Rows from block 3 of a small self-supervised audio encoder (BEST-RQ), named by matrix and row number. Rows with one number belong to one neuron. Each number is 200 + 20 x the weight over its row's rms, rounded and kept within 0 to 999. All counts start at 0.
After each neuron's rows are labels from the 100 clips, of 14976, where the neuron reaches its highest value: "loudest band" is the band of the loudest frequency at the time of the peak; "strongest on" is what is common among them. Only what is clearly more common there than usual is listed. The data: single notes of musical instruments (NSynth).
# fc1: MLP up (model.blocks.3.mlp.fc1.weight, 768x256), inputs 64-127
# fc2: MLP down (model.blocks.3.mlp.fc2.weight, 256x768, transposed), outputs 64-127

fc1.737,199,207,184,199,194,207,221,223,196,175,171,224,231,184,227,174,209,190,210,179,191,186,158,164,212,196,177,200,186,158,218,223,204,210,191,224,171,192,188,198,201,194,199,236,173,194,190,189,201,212,222,179,206,242,208,200,193,237,189,189,201,206,193,198
fc2.737,179,168,198,196,191,183,167,176,207,228,208,173,200,219,182,223,195,213,206,219,225,221,214,179,188,169,244,212,209,222,189,194,191,211,197,198,222,202,189,217,225,221,215,183,241,230,224,196,191,198,177,210,184,160,173,203,199,173,220,202,208,179,238,211
loudest band: 2000 to 4000 Hz
strongest on: octave 6; pitch class C#; string

fc1.398,189,243,217,202,178,223,218,248,195,179,219,211,222,219,195,197,190,172,196,188,202,212,223,201,212,209,201,171,199,182,181,234,211,194,215,196,191,160,210,195,190,184,218,187,213,208,208,179,202,196,180,247,202,203,190,236,193,213,207,231,198,184,196,194
fc2.398,214,207,188,215,232,213,191,182,176,243,178,214,189,215,181,227,194,206,179,216,199,207,186,197,202,220,178,205,230,202,209,182,197,191,193,207,211,197,183,160,175,160,212,233,227,195,170,179,221,204,220,172,175,234,206,212,201,221,178,187,208,185,223,220
loudest band: 250 to 500 Hz
strongest on: octave 4; pitch class F; organ; note: F4

fc1.75,180,191,210,228,213,199,151,245,172,208,221,214,201,172,195,213,165,185,222,203,192,212,200,216,190,198,178,209,157,185,218,199,169,197,205,235,195,202,166,168,214,216,177,222,205,220,221,214,185,216,238,163,189,191,210,219,177,226,202,214,189,166,175,213
fc2.75,219,187,187,171,208,220,218,193,180,202,189,183,184,181,213,232,206,206,179,202,215,164,202,228,184,219,213,205,224,195,213,202,212,207,234,214,227,184,184,194,237,209,171,171,172,173,197,211,205,186,203,209,227,196,214,200,201,195,215,197,188,201,199,208
loudest band: 1000 to 2000 Hz; 2000 to 4000 Hz
strongest on: octave 6; octave 7

fc1.290,216,200,214,214,197,190,180,201,182,172,197,183,178,207,173,208,205,200,207,221,170,235,223,204,217,188,198,189,180,184,214,180,201,188,226,224,205,205,204,193,181,170,206,212,184,197,193,214,155,186,185,202,216,188,190,220,179,232,192,223,211,189,179,218
fc2.290,220,210,173,189,222,216,241,220,243,216,212,199,197,208,210,186,209,177,195,195,225,176,179,185,199,184,213,205,218,228,190,176,205,203,211,185,188,195,183,211,229,198,182,233,217,202,204,174,227,197,206,220,221,185,231,197,209,183,229,179,188,203,188,211
loudest band: 250 to 500 Hz
strongest on: octave 4

fc1.250,227,212,184,212,195,176,224,228,175,210,156,194,168,189,213,198,260,178,238,200,243,209,227,201,214,193,279,180,197,210,148,216,211,243,160,220,200,217,170,214,207,215,193,191,193,214,207,196,204,204,198,180,200,206,190,209,209,200,202,209,184,199,217,208
fc2.250,208,183,224,181,202,222,206,180,221,185,243,232,209,193,208,213,163,240,190,202,165,152,178,190,215,216,185,227,194,196,209,181,205,167,231,171,201,178,220,184,183,215,193,192,182,173,206,178,212,201,215,204,209,197,218,166,210,179,186,225,178,172,208,188
loudest band: 4000 to 8000 Hz
strongest on: octave 6; guitar

fc1.348,220,187,212,187,216,223,213,213,204,206,210,194,209,194,211,160,235,226,171,164,217,193,165,203,182,166,210,202,202,207,170,168,191,204,214,206,185,193,182,207,191,208,198,148,256,184,156,167,208,188,220,219,212,193,217,214,204,226,194,203,210,182,231,181
fc2.348,190,184,237,191,192,212,244,187,179,192,194,211,197,187,208,218,221,167,220,178,173,225,177,207,174,185,194,206,179,184,215,205,194,172,195,163,182,214,176,221,182,206,219,188,176,231,231,202,201,193,224,196,205,176,193,194,245,173,199,206,173,224,156,217
loudest band: 500 to 1000 Hz
strongest on: pitch class C#; octave 5; note: C#5

fc1.52,210,199,181,246,194,212,206,203,193,216,204,207,195,185,169,201,199,197,239,213,198,209,248,208,165,184,217,204,182,224,206,245,198,178,207,213,198,191,181,160,203,185,197,181,208,182,197,200,225,182,182,189,179,218,181,180,205,225,174,203,238,195,209,233
fc2.52,213,214,200,206,184,183,214,234,193,201,174,205,236,206,219,212,222,195,209,203,192,200,193,196,210,233,205,184,212,174,201,141,185,205,221,179,235,192,215,213,207,184,199,191,206,217,181,222,190,209,200,230,182,192,207,220,190,184,165,209,175,216,181,191
loudest band: 250 to 500 Hz
strongest on: octave 2; brass

fc1.228,175,191,207,222,195,228,218,219,208,186,221,204,171,212,220,207,190,169,212,187,181,207,201,154,233,196,211,202,159,226,218,186,196,203,185,182,198,186,216,189,248,182,168,161,225,213,218,216,203,204,195,190,237,199,178,199,202,214,199,196,199,180,214,201
fc2.228,229,183,229,212,181,188,190,221,232,202,173,194,192,191,185,228,208,177,202,192,178,183,209,202,198,247,180,215,204,171,204,185,192,184,220,232,216,192,171,234,161,167,190,227,175,194,198,165,153,193,212,201,187,203,229,216,186,199,202,201,226,232,210,183
loudest band: 250 to 500 Hz
strongest on: acoustic; octave 4; pitch class A

fc1.31,201,168,187,177,193,175,203,198,232,238,173,185,205,196,232,162,192,201,181,205,195,198,180,196,193,194,182,198,213,189,187,218,182,209,186,203,220,209,161,170,205,209,222,192,195,185,194,216,214,219,214,191,198,216,191,226,207,184,193,223,222,183,183,213
fc2.31,212,215,184,226,201,185,199,208,178,181,206,197,160,183,190,236,213,204,210,205,209,221,193,198,182,192,191,184,168,181,169,229,213,202,211,182,184,199,262,218,176,180,188,188,154,176,204,189,168,206,195,219,226,196,178,196,173,207,184,215,182,190,210,203
loudest band: 500 to 1000 Hz
strongest on: pitch class F#; octave 5; note: F#5

fc1.624,155,208,157,216,180,212,167,219,206,212,217,206,195,211,199,229,171,226,224,217,229,213,175,199,204,203,190,192,217,207,182,189,181,212,222,173,187,203,207,221,194,227,189,171,235,205,229,189,183,190,184,186,194,226,185,255,201,234,184,205,234,210,168,214
fc2.624,246,212,193,189,219,200,202,189,226,191,185,193,187,163,173,172,198,202,176,226,190,224,221,198,216,185,201,236,168,182,235,193,204,184,178,222,185,169,206,188,167,205,225,207,170,189,203,224,205,167,198,244,195,181,198,176,219,206,217,208,154,191,208,187
loudest band: 500 to 1000 Hz
strongest on: octave 5

fc1.143,205,185,228,206,192,192,179,204,176,199,171,188,193,177,207,192,199,188,160,215,166,218,194,181,195,221,188,163,177,198,207,202,142,159,207,187,218,221,162,228,225,207,189,187,203,218,188,200,178,182,205,179,207,171,220,220,216,184,194,201,198,196,207,235
fc2.143,209,154,197,210,241,214,216,197,209,181,195,179,204,201,197,207,223,184,226,201,196,174,203,217,199,221,204,211,221,212,192,201,203,211,185,187,203,209,179,198,177,197,192,209,205,217,196,210,191,198,197,211,196,190,177,214,221,175,178,213,243,202,173,193
loudest band: 2000 to 4000 Hz
strongest on: octave 6

fc1.613,176,198,200,188,174,224,213,198,239,181,176,202,196,180,217,195,209,212,194,219,215,222,197,211,201,197,221,194,226,173,195,204,193,212,168,214,199,193,224,167,169,194,229,219,207,176,143,211,195,193,181,193,222,170,187,185,185,192,198,209,210,169,174,240
fc2.613,206,193,213,220,201,168,228,235,199,223,221,223,183,212,202,188,216,207,209,181,161,171,205,182,185,178,161,191,223,220,188,215,183,189,241,224,233,235,185,231,205,214,181,191,195,192,240,210,192,192,206,194,185,212,213,205,194,195,205,196,176,220,207,182
loudest band: 500 to 1000 Hz
strongest on: octave 5; pitch class D#

fc1.430,204,179,197,187,227,180,217,184,151,209,225,200,188,182,220,226,199,185,218,166,200,227,194,175,201,225,213,185,229,228,246,195,208,273,156,182,198,207,199,217,195,190,212,167,179,181,193,173,158,214,204,228,176,199,231,194,178,226,189,200,217,199,210,200
fc2.430,228,213,200,208,205,238,185,181,220,206,220,210,197,230,206,229,197,222,161,192,218,149,196,243,175,208,181,211,196,218,176,209,230,196,219,203,201,211,203,164,216,218,174,205,219,219,202,206,210,208,194,170,191,190,205,186,185,205,207,210,179,204,171,176
loudest band: 250 to 500 Hz
strongest on: source: acoustic; octave 4; pitch class G#; note: G#4

fc1.661,166,224,205,222,239,224,192,165,182,179,228,194,217,203,226,154,174,221,162,219,161,186,186,200,182,206,175,204,221,204,228,209,202,198,167,213,188,186,194,178,196,198,187,194,191,218,195,203,190,197,229,201,221,183,132,214,207,199,207,216,188,220,188,215
fc2.661,244,195,197,184,172,174,206,205,195,222,182,191,199,188,182,233,195,203,205,195,227,230,215,226,214,163,229,176,192,222,197,172,205,184,207,202,176,175,218,225,231,210,236,201,197,189,182,196,221,200,183,209,182,207,232,236,196,184,166,189,181,163,235,169
loudest band: 2000 to 4000 Hz
strongest on: octave 7; mallet; pitch class F#

fc1.445,158,197,207,192,202,248,214,170,209,180,184,207,212,182,207,205,238,239,171,173,213,189,210,211,204,200,156,183,194,175,192,196,184,225,176,223,205,183,192,172,195,206,219,222,224,188,205,197,179,208,207,200,190,225,180,200,174,222,176,188,225,197,187,179
fc2.445,229,217,198,204,178,133,227,238,197,214,162,205,178,211,166,178,182,198,223,193,187,208,205,181,196,203,165,191,246,174,170,175,172,204,215,196,182,211,197,213,184,184,184,213,204,183,206,181,170,193,190,217,191,199,220,186,179,193,217,209,172,223,194,208
loudest band: 1000 to 2000 Hz
strongest on: octave 6; mallet; pitch class D#

fc1.588,197,259,211,196,171,230,211,201,191,202,212,193,182,212,200,227,176,240,193,196,198,178,228,196,197,171,211,178,205,199,180,180,207,231,194,226,171,163,207,189,242,172,180,197,227,180,200,223,190,218,171,211,162,237,206,167,209,197,191,191,191,196,173,183
fc2.588,204,180,200,192,239,172,186,212,185,198,187,188,210,211,208,215,202,179,189,224,189,219,166,240,220,190,169,197,242,142,205,202,173,214,223,204,213,253,204,184,220,216,174,221,186,202,203,199,205,181,184,190,210,209,216,213,164,214,210,211,204,198,185,151
loudest band: 500 to 1000 Hz
strongest on: octave 3

fc1.73,201,213,206,211,198,206,204,217,208,196,258,159,161,234,177,220,234,204,192,177,177,166,182,209,206,219,213,194,205,215,188,191,181,219,195,200,203,211,206,166,195,168,228,222,234,200,178,182,198,186,207,146,175,145,175,214,202,228,196,210,240,187,197,200
fc2.73,195,182,213,192,244,218,205,233,168,198,193,234,232,160,187,177,199,187,213,229,207,214,197,218,215,168,165,214,235,190,191,205,189,183,211,205,166,240,198,239,221,216,176,164,173,170,218,196,192,185,198,232,209,224,222,173,189,189,190,210,148,186,190,194
loudest band: 500 to 1000 Hz
strongest on: octave 5

fc1.595,189,194,206,175,239,189,215,201,203,234,209,191,182,183,165,183,245,216,181,220,218,219,245,177,190,190,218,177,207,203,182,195,217,213,194,165,185,187,164,210,170,150,228,225,165,232,194,235,165,179,219,179,221,232,191,188,173,204,214,210,206,193,211,237
fc2.595,196,210,131,220,204,182,167,228,195,198,189,217,203,206,222,215,164,161,206,165,211,173,176,197,185,207,231,212,167,191,202,184,210,214,203,219,187,190,208,168,211,185,186,178,225,160,211,172,187,219,191,213,201,212,220,184,162,181,202,203,168,227,198,193
loudest band: 500 to 1000 Hz; 2000 to 4000 Hz
strongest on: octave 5; pitch class C#

fc1.564,204,196,192,179,198,204,212,201,181,206,210,195,206,207,208,200,152,191,212,181,190,173,167,189,189,215,182,207,189,219,215,185,220,206,194,197,204,199,204,209,186,211,187,186,202,201,209,175,178,182,204,193,192,183,192,228,174,183,223,228,196,218,183,197
fc2.564,206,200,231,218,172,209,148,176,236,202,201,214,220,171,185,183,213,201,190,178,225,223,222,202,209,222,193,210,195,180,203,235,176,190,216,167,176,235,175,213,190,194,226,182,203,210,183,207,190,222,191,209,219,213,228,205,227,215,227,218,209,190,224,161
loudest band: 4000 to 8000 Hz
strongest on: guitar; octave 7

fc1.104,204,216,235,200,205,172,193,208,196,204,219,216,182,201,173,191,179,190,207,217,184,202,190,188,184,192,232,154,163,231,216,207,204,211,156,232,206,191,175,199,219,180,186,211,174,213,181,217,206,242,188,197,210,228,200,189,184,214,226,203,207,231,172,173
fc2.104,198,186,183,204,205,205,197,213,204,202,183,179,226,193,195,189,223,188,186,180,209,175,210,212,233,199,217,238,218,164,172,194,162,182,207,192,207,214,221,193,181,191,227,204,231,198,216,194,204,200,191,209,169,179,200,219,180,180,195,150,204,200,189,189
loudest band: 500 to 1000 Hz
strongest on: guitar

fc1.286,223,201,184,223,210,176,219,200,200,246,221,176,207,199,190,178,247,208,215,193,206,206,186,189,218,204,167,218,206,188,257,165,182,226,173,203,188,189,217,215,194,205,215,184,243,213,203,173,192,171,193,173,209,207,206,193,188,238,190,195,176,211,201,187
fc2.286,196,208,191,202,171,217,190,211,176,130,216,199,215,192,214,222,147,220,204,207,227,189,199,215,187,190,201,195,168,215,198,244,212,164,211,167,194,225,191,205,211,193,168,189,207,188,191,203,184,197,182,230,208,198,185,188,190,170,201,213,189,200,190,195
loudest band: 2000 to 4000 Hz
strongest on: octave 7

fc1.81,184,208,203,231,193,202,189,227,176,169,172,188,193,243,201,153,185,182,196,207,214,229,172,208,203,170,195,178,206,202,193,184,198,207,164,214,207,226,202,189,200,197,191,194,189,199,198,186,186,176,141,233,219,162,197,222,220,177,168,222,228,214,205,218
fc2.81,189,198,189,163,199,204,219,183,220,201,212,215,166,208,188,239,188,197,211,179,188,173,190,203,185,224,218,193,175,205,219,189,170,206,235,202,180,151,184,228,204,208,222,201,187,192,218,162,209,214,212,209,203,221,186,208,210,220,215,218,186,199,191,198
loudest band: 4000 to 8000 Hz
strongest on: guitar

fc1.540,194,218,199,210,215,201,207,179,172,193,176,202,192,195,205,139,180,197,144,200,189,202,223,198,146,180,223,204,176,230,177,185,181,208,200,186,210,164,219,177,228,198,197,212,213,187,211,176,196,225,175,237,211,191,185,225,184,163,209,202,183,210,191,218
fc2.540,230,203,183,167,185,203,213,206,210,200,233,184,219,208,205,215,198,166,220,161,226,240,215,183,230,196,216,197,193,158,169,191,197,186,198,201,218,214,191,239,244,169,222,213,197,216,187,215,214,152,206,159,192,220,210,198,211,228,213,213,225,211,184,163
loudest band: 500 to 1000 Hz
strongest on: octave 5

fc1.200,188,193,192,224,193,177,155,206,227,215,172,207,175,205,189,214,232,223,143,195,196,174,240,202,190,194,221,200,166,183,194,198,183,202,219,184,197,197,217,235,183,177,220,195,187,216,176,192,192,197,172,213,192,222,189,161,193,176,204,213,224,237,242,221
fc2.200,201,209,192,206,203,175,215,182,198,232,217,190,217,197,167,225,171,179,239,177,230,204,197,186,197,165,201,206,199,208,172,176,192,160,219,204,187,200,193,195,194,190,178,179,180,169,201,156,188,186,194,182,185,215,194,203,167,212,227,201,209,167,194,194
loudest band: 4000 to 8000 Hz; 1000 to 2000 Hz
strongest on: octave 6; octave 7

fc1.137,219,200,163,193,185,196,183,192,225,204,201,202,185,224,153,186,221,219,190,196,195,191,250,209,202,196,243,190,188,221,228,169,183,223,199,207,221,205,210,173,198,174,179,179,205,165,194,150,212,220,228,198,212,189,218,212,222,197,185,178,230,169,201,203
fc2.137,211,181,219,216,195,207,210,216,227,210,216,233,225,202,227,223,185,250,223,219,194,200,178,190,256,200,204,191,188,206,174,201,220,174,180,183,156,201,189,237,190,187,221,219,191,220,201,223,216,204,221,224,193,209,176,207,195,220,194,187,182,216,208,214
loudest band: 250 to 500 Hz
strongest on: octave 4

fc1.367,214,176,204,227,238,183,220,201,184,185,187,180,197,192,208,206,190,207,181,190,260,246,186,216,203,194,211,145,197,206,200,195,184,218,231,207,179,203,196,159,216,215,188,222,199,200,173,208,195,197,212,213,173,204,222,168,215,216,175,215,169,197,215,180
fc2.367,199,171,218,203,237,202,179,192,190,188,203,198,184,180,214,188,234,207,174,203,167,172,206,209,169,167,192,227,221,241,237,221,224,198,186,190,248,160,190,206,194,217,193,193,187,182,208,202,207,175,191,165,238,184,197,210,213,173,189,211,218,180,194,183
loudest band: 2000 to 4000 Hz
strongest on: octave 7; pitch class G; mallet

fc1.386,192,180,169,182,194,184,200,226,227,210,183,239,223,154,200,207,178,201,205,168,209,185,186,197,186,194,205,189,197,211,197,208,178,216,202,191,203,231,199,179,199,199,195,203,226,208,212,183,215,184,210,161,202,211,204,168,222,191,192,219,217,211,186,194
fc2.386,181,175,214,216,191,220,226,202,244,198,190,170,184,213,199,204,218,207,184,173,179,203,230,180,226,224,177,213,209,197,214,209,221,170,196,193,179,189,212,189,161,156,213,207,142,201,197,205,180,246,198,211,232,231,209,238,195,196,219,188,239,177,192,206
loudest band: 4000 to 8000 Hz; 2000 to 4000 Hz
strongest on: synthetic; octave 7

fc1.324,214,157,230,216,238,225,198,216,232,166,201,201,196,194,202,177,182,202,179,181,196,204,195,188,200,204,188,232,190,190,166,208,199,155,207,189,217,200,207,185,187,201,229,183,194,234,198,179,225,200,205,195,197,197,216,244,241,181,217,162,196,190,227,158
fc2.324,224,250,170,214,174,181,235,191,158,247,194,218,251,221,215,188,199,162,197,192,195,228,221,179,182,199,198,169,206,193,160,179,229,231,194,166,210,185,199,200,186,206,200,199,209,201,179,214,218,178,192,185,197,203,215,162,166,185,192,207,216,212,179,239
loudest band: 500 to 1000 Hz
strongest on: octave 4

fc1.532,173,207,195,176,213,223,202,175,223,198,195,181,210,234,205,198,228,240,220,212,183,192,212,200,193,144,183,220,230,181,195,199,174,185,222,197,173,200,180,199,208,203,208,209,225,172,189,189,235,168,167,210,191,198,187,219,202,195,216,219,217,161,202,197
fc2.532,198,206,221,192,187,220,189,195,185,233,218,212,205,213,212,219,189,172,179,185,226,180,205,196,195,215,174,173,199,231,207,207,214,227,257,181,203,208,200,184,211,183,197,222,210,220,257,190,179,219,170,210,211,176,202,194,198,233,226,202,198,216,227,202
loudest band: 500 to 1000 Hz; 250 to 500 Hz
strongest on: octave 4; vocal

fc1.59,218,185,175,212,227,173,168,179,177,195,219,179,217,210,197,237,238,239,221,169,160,167,193,180,217,190,175,217,181,211,197,184,182,198,217,223,180,192,167,190,182,222,188,250,215,229,198,178,214,202,191,184,175,195,187,176,179,190,212,149,193,191,203,182
fc2.59,212,217,195,226,224,231,212,206,198,223,202,193,194,211,213,209,194,170,208,215,228,235,237,228,199,190,225,218,201,179,229,210,210,196,193,225,218,164,183,176,167,173,192,157,176,178,200,224,197,187,202,210,193,186,219,233,218,224,191,226,199,216,168,213
loudest band: 250 to 500 Hz
strongest on: octave 4

fc1.8,235,222,198,202,217,194,173,211,194,154,227,200,213,177,171,215,208,191,201,217,190,236,173,233,219,199,204,209,174,199,196,213,180,216,184,191,186,216,194,174,223,222,210,203,187,209,188,181,162,190,205,204,186,206,175,186,203,208,190,220,214,189,181,194
fc2.8,175,188,180,182,196,179,217,168,181,204,154,180,198,243,233,179,163,224,213,191,231,207,195,200,184,200,212,223,207,174,217,200,238,161,200,196,190,171,222,211,197,153,192,222,212,169,217,195,200,213,215,184,231,188,205,250,189,170,182,194,153,207,231,185
loudest band: 4000 to 8000 Hz
strongest on: octave 6

fc1.467,194,209,213,216,211,221,170,156,198,231,189,183,184,185,217,230,202,217,233,191,222,180,206,156,202,218,223,194,214,221,184,179,172,145,175,246,183,196,186,217,210,187,234,201,196,220,166,170,195,177,223,169,175,173,215,174,210,208,214,241,201,211,195,226
fc2.467,184,182,216,176,206,154,234,198,189,178,220,216,198,194,166,179,192,168,202,205,167,214,192,212,179,179,197,222,159,202,186,199,211,227,217,196,177,212,213,183,204,187,212,184,187,192,237,251,250,197,193,179,222,218,163,208,181,210,189,166,211,228,196,190
loudest band: 2000 to 4000 Hz
strongest on: octave 7

fc1.295,221,176,203,179,178,175,212,172,194,191,187,196,218,183,166,194,213,222,170,194,217,141,243,209,195,196,181,187,186,226,182,188,188,191,185,189,209,203,166,192,191,204,207,166,193,180,198,209,171,243,218,160,183,158,224,196,184,201,198,209,213,175,195,176
fc2.295,175,229,190,228,201,209,221,240,196,174,224,198,199,187,201,211,182,173,202,199,194,215,186,234,209,193,220,185,221,242,189,225,201,146,212,219,161,220,215,230,219,197,229,225,191,239,241,211,260,222,209,205,232,159,196,186,203,215,190,175,194,208,207,238
loudest band: 250 to 500 Hz
strongest on: octave 4; mallet; pitch class A

fc1.335,165,157,188,191,176,171,179,202,208,179,194,206,214,223,199,184,216,182,215,201,194,203,225,194,197,181,164,191,179,204,208,195,211,179,205,224,190,199,180,202,203,224,203,195,242,209,174,225,195,242,206,219,175,186,187,187,192,240,165,188,204,205,193,206
fc2.335,235,199,162,200,216,182,219,212,214,194,182,220,214,175,220,186,221,200,181,189,213,188,207,190,215,191,226,232,241,197,200,227,219,219,210,186,195,188,240,192,180,194,214,199,192,210,188,207,189,189,169,216,243,181,164,213,198,196,200,216,178,173,197,223
loudest band: 2000 to 4000 Hz
strongest on: octave 7; mallet; pitch class C

fc1.485,193,185,190,223,233,184,173,254,200,231,189,212,206,180,211,186,187,212,203,206,208,201,225,216,187,195,194,212,214,204,209,193,166,186,177,164,179,207,214,183,202,179,219,224,177,186,196,176,231,173,133,194,191,195,228,186,211,174,253,223,183,160,197,163
fc2.485,201,234,191,174,153,181,233,192,186,180,181,175,209,188,210,209,220,196,186,157,182,201,176,183,204,201,211,149,201,200,206,162,232,233,204,184,238,210,206,186,192,195,188,200,177,235,177,204,213,214,214,191,201,211,195,198,179,222,189,209,206,202,237,158
loudest band: 500 to 1000 Hz
strongest on: brass

fc1.493,163,150,201,191,195,200,189,209,211,204,182,194,210,204,224,211,212,184,214,201,198,195,192,199,182,167,171,184,153,237,219,195,207,191,170,182,179,198,201,179,180,216,195,152,205,220,175,168,229,194,210,185,210,207,191,208,200,190,161,202,224,234,194,200
fc2.493,227,197,209,218,206,193,186,192,204,236,207,211,201,184,174,195,234,213,206,181,191,216,197,209,213,197,207,195,231,152,185,214,184,189,196,223,200,198,188,202,193,186,199,240,224,186,196,209,155,173,210,207,202,175,203,200,230,231,202,199,197,182,208,215
loudest band: 250 to 500 Hz; 500 to 1000 Hz
strongest on: octave 4

fc1.152,197,181,200,173,173,206,215,187,182,197,189,201,177,220,196,161,193,197,197,196,208,210,218,163,197,212,196,211,169,213,199,161,145,181,181,188,182,219,180,186,215,209,226,199,211,155,215,216,213,172,223,189,204,194,201,194,185,234,170,183,201,199,192,184
fc2.152,218,210,182,215,211,218,185,208,208,220,225,210,210,220,185,213,197,213,231,180,206,201,210,215,182,200,219,170,207,212,181,214,231,204,207,222,185,210,172,219,192,198,185,211,198,198,214,200,194,230,214,224,191,171,190,197,181,194,206,189,192,164,215,202
loudest band: 2000 to 4000 Hz; 1000 to 2000 Hz
strongest on: octave 6; pitch class C; note: C6

fc1.7,203,168,217,184,211,182,254,194,194,212,171,249,183,196,183,191,186,185,230,183,171,186,200,192,200,191,233,208,177,183,181,194,163,199,190,225,185,175,202,188,202,187,238,198,225,204,230,197,193,230,190,199,223,216,215,200,205,210,155,167,219,203,185,190
fc2.7,161,195,195,242,213,207,197,212,224,181,202,188,236,210,173,195,180,202,188,233,182,211,165,193,216,214,199,211,136,206,226,217,205,202,174,198,198,194,245,212,206,226,168,157,202,215,184,205,184,170,233,180,220,185,233,167,209,187,202,205,217,196,209,204
loudest band: 1000 to 2000 Hz
strongest on: octave 6