{
  "arch": "transformer",
  "mask_prob": 0.05,
  "activation": "gelu",
  "bias": "all",
  "layers": 8,
  "optimizer": "muon",
  "nesterov": true,
  "adamw_lr_other_params": 0.0025,
  "lr_schedule": "cosine_restarts",
  "adamw_weight_decay_other_params": 0.01
}
Rows from block 5 of a small self-supervised audio encoder (BEST-RQ), named by matrix and row number. Rows with one number belong to one neuron. Each number is 128 + 24 x the weight over its row's rms, rounded and kept within 0 to 255. All counts start at 0. Numbers have three digits each.
After each neuron's rows are labels from the 100 clips, of 14976, where the neuron reaches its highest value: "strongest on" is what is common among them. Only what is clearly more common there than usual is listed. The data: single notes of musical instruments (NSynth).
# fc1: MLP up (model.blocks.5.mlp.fc1.weight, 768x256), inputs 128-191
# fc2: MLP down (model.blocks.5.mlp.fc2.weight, 256x768, transposed), outputs 128-191

fc1.697:116099155158162101127093119164094110101172120152097147114133146121131124102126112123111157147086126146095084125120137128118115113111125137148143115096153119126154146139145147148134107156125120
fc2.697:101086088121110112113129150099168124189105151095104118103128114135155170172150154124124138099123126109142134126107124130121121101148119165112134114174122133133088141138136111122121149113169152
strongest on: octave 6; pitch class C; note: C6

fc1.296:116102115077193124180084115146115116131147127090087136130184097120140144102106131124108142161138103110145109137132136116106144104122170118097115105086110121106152111142141140125126123116133096
fc2.296:137130126157119154106153110131150121102141070122153114133139135116131108128106171099147115107117149118129132147153127139161126110132103158135152121171123136137136171112136099116105133080122172
strongest on: octave 7; octave 5

fc1.23:111117114113114145137126114146152169113110159137097164110102148088155096145123134132125097116083167115089148099117142104173130121091162143127079132138104136112115119147141144128100130112146133
fc2.23:110120104142120120090154112162123107194151147082131135152154089157122173122117124111098126118174140185145110112119161125129137120163142140170162121098159113178169139119108124124144093168111122
strongest on: octave 5

fc1.712:171135129137132138147116150121150119096137102104095151135113109118181147112090111083132140127107141153139162147165124127166108173163139112125110131122130175110150140105122123142120134144131138
fc2.712:089154151135098140134145156118124141153135125160152110146155149131116115113147126168080092122149114126131121125115154112135177132110142148150086110125131094129136153131134140169133100146134116
strongest on: octave 7

fc1.653:145109109126120071140129135152156115132117140075108083137120122112150102176152127124138078154151109101102113135168140104141189102110117139150136099128126092115123153084116153143120154145132085
fc2.653:118157090159147146122099114142110110090145126145131136114138105152059148122092140097140133141128162148147135172106100142105077180145128112108117111136128161138166079167103092115140131120142152
strongest on: octave 4

fc1.150:104129120104127145165118170120079118155152073109127144128143125104120131120155125118126160164148139126161083102146157123099117124132118090115119128099154132111121138132140121106158117142133118
fc2.150:149106090147148120148135145144137142145102108109131131111115104143128112154133139097125126142116086127117156149100127146130139140129116119103102134088139136132125169087153137161087102139147097
strongest on: octave 7; octave 6; pitch class G

fc1.600:110132077167123129086152149142153121098124123126119140135136138156116151074131145130153148159109102122123090149144192110069132153149161147115129142084153132133123122137157098139138139138129134
fc2.600:141106181116109123173142089131116131092128142122192103142136098095125115179100109095128102081131096156130145122119044129173089094093073135113102097156137120125156129121111125105125154118132119
strongest on: synthetic; octave 7

fc1.644:126110132147163087100097162106138128103104146086139100104124139153194131148144153139097131131157155169087155142109129102121099126170140154143137159111146117106103146120118106119160126112154138
fc2.644:136126145128116158131133074131103139124127134173092158128133121121091105090096109120175119111101114120169109114141142156128155160093088107089126124129115145150121122140154130107076151155095155
strongest on: octave 5

fc1.428:146131146161099120119138158100101096129115184091112070165155131125154109099156117166125147088147124141133138088146166108088116114167124158163147148110153096124117159149084162122139168099155126
fc2.428:095125144106101138091129111181077134136137106147122148110142080127115082121097147076148112122091092113133143122143135089170164125112094091099123137160140142168102124083138139142194105133134132
strongest on: octave 5; pitch class F#; note: F#5

fc1.463:110093117146115118111161111123145133112151126127128123129135064168133140105145169162126125139111122124100088059130089135129156150112144110146118133114108081163128148091100153139112133100105138
fc2.463:162133150147123151132098130121161119119125099139088116110139102114135137093119132150133145156149126119157108146137126103102105082146168083138111118123154146136156072130154141134160130138150123
strongest on: octave 5; pitch class C; note: C5

fc1.252:143127097120084152138134101147123116135136145135157162132114108153154096141148133102146181131094109126122081142162172139157126165124118112104080123121105151101171100148113110155158118137169140
fc2.252:115152136118176121072184121152124095139118118100151140138128096111108138139144099150117138087146130094111140092144105145117161117141082086099100142181160113105097124103154152127127091149099133
strongest on: synthetic; bass; octave 6

fc1.77:117082163142121130117154139086098194115121089158088104094107132085163109097142153114181115152129099122135092130147140150150124182109127139164114104110125155131128115115106100116142166139123100
fc2.77:131102100162106136130094106144166082171153162099119141110150166139123157159105073155059094085136157105122136102138114095105140094129156105142136112131122113143117131167122146166120140148133134
strongest on: octave 4; keyboard

fc1.234:165119116136102109102108174099111142139106149128116094141137142152114093136107140135116130187092119151136166106121125118129111128127106164150137142142133102127152116129116132106127145155132146
fc2.234:181121171080124164109122164127126124143122137147121119126116112162124109136140116167138133100142124113137081185154119138145165152131196139138115134112141150151145142149147147164117112158127123
strongest on: octave 7

fc1.686:131106104132118109175098148082132119150132118117170122116139152105147121171141107112139150067117090131074161155126113124166108148148146157128097107148168126114115087117101147146117118097143130
fc2.686:131135137115093109120169085196111146112155101135094135147128114133112108043123127133141089187154185165166133138104146131091122117148134130129131172125105111165156154105117158111149175135122096
strongest on: octave 4; pitch class A#; note: A#4

fc1.420:154152129151099104125123129120082112125086120148114105083107103106138171145075118120178111147099127138127146101145143151138139124125071093128108159113137142089154079089116152156151137082144090
fc2.420:057107143123143128152112130117111152111182111093140146155134147118114094119159125122099116115126167147103123098110146133116116196123168145111114111132120119155120162166113157092115080157119153
strongest on: octave 7; mallet

fc1.324:117125128148111116080116118145115118109137114163173163123167152117117161161145153130147119154101130172133120126138098112072075123081129156104140105135135111127108127084147107160153113168140124
fc2.324:111125124102106140154111129092134116100080132096127123131118092136160109132114109116125159121143110107139136128121160130194159107167165134143141171146152104134144109180126107120122150075125138
strongest on: octave 4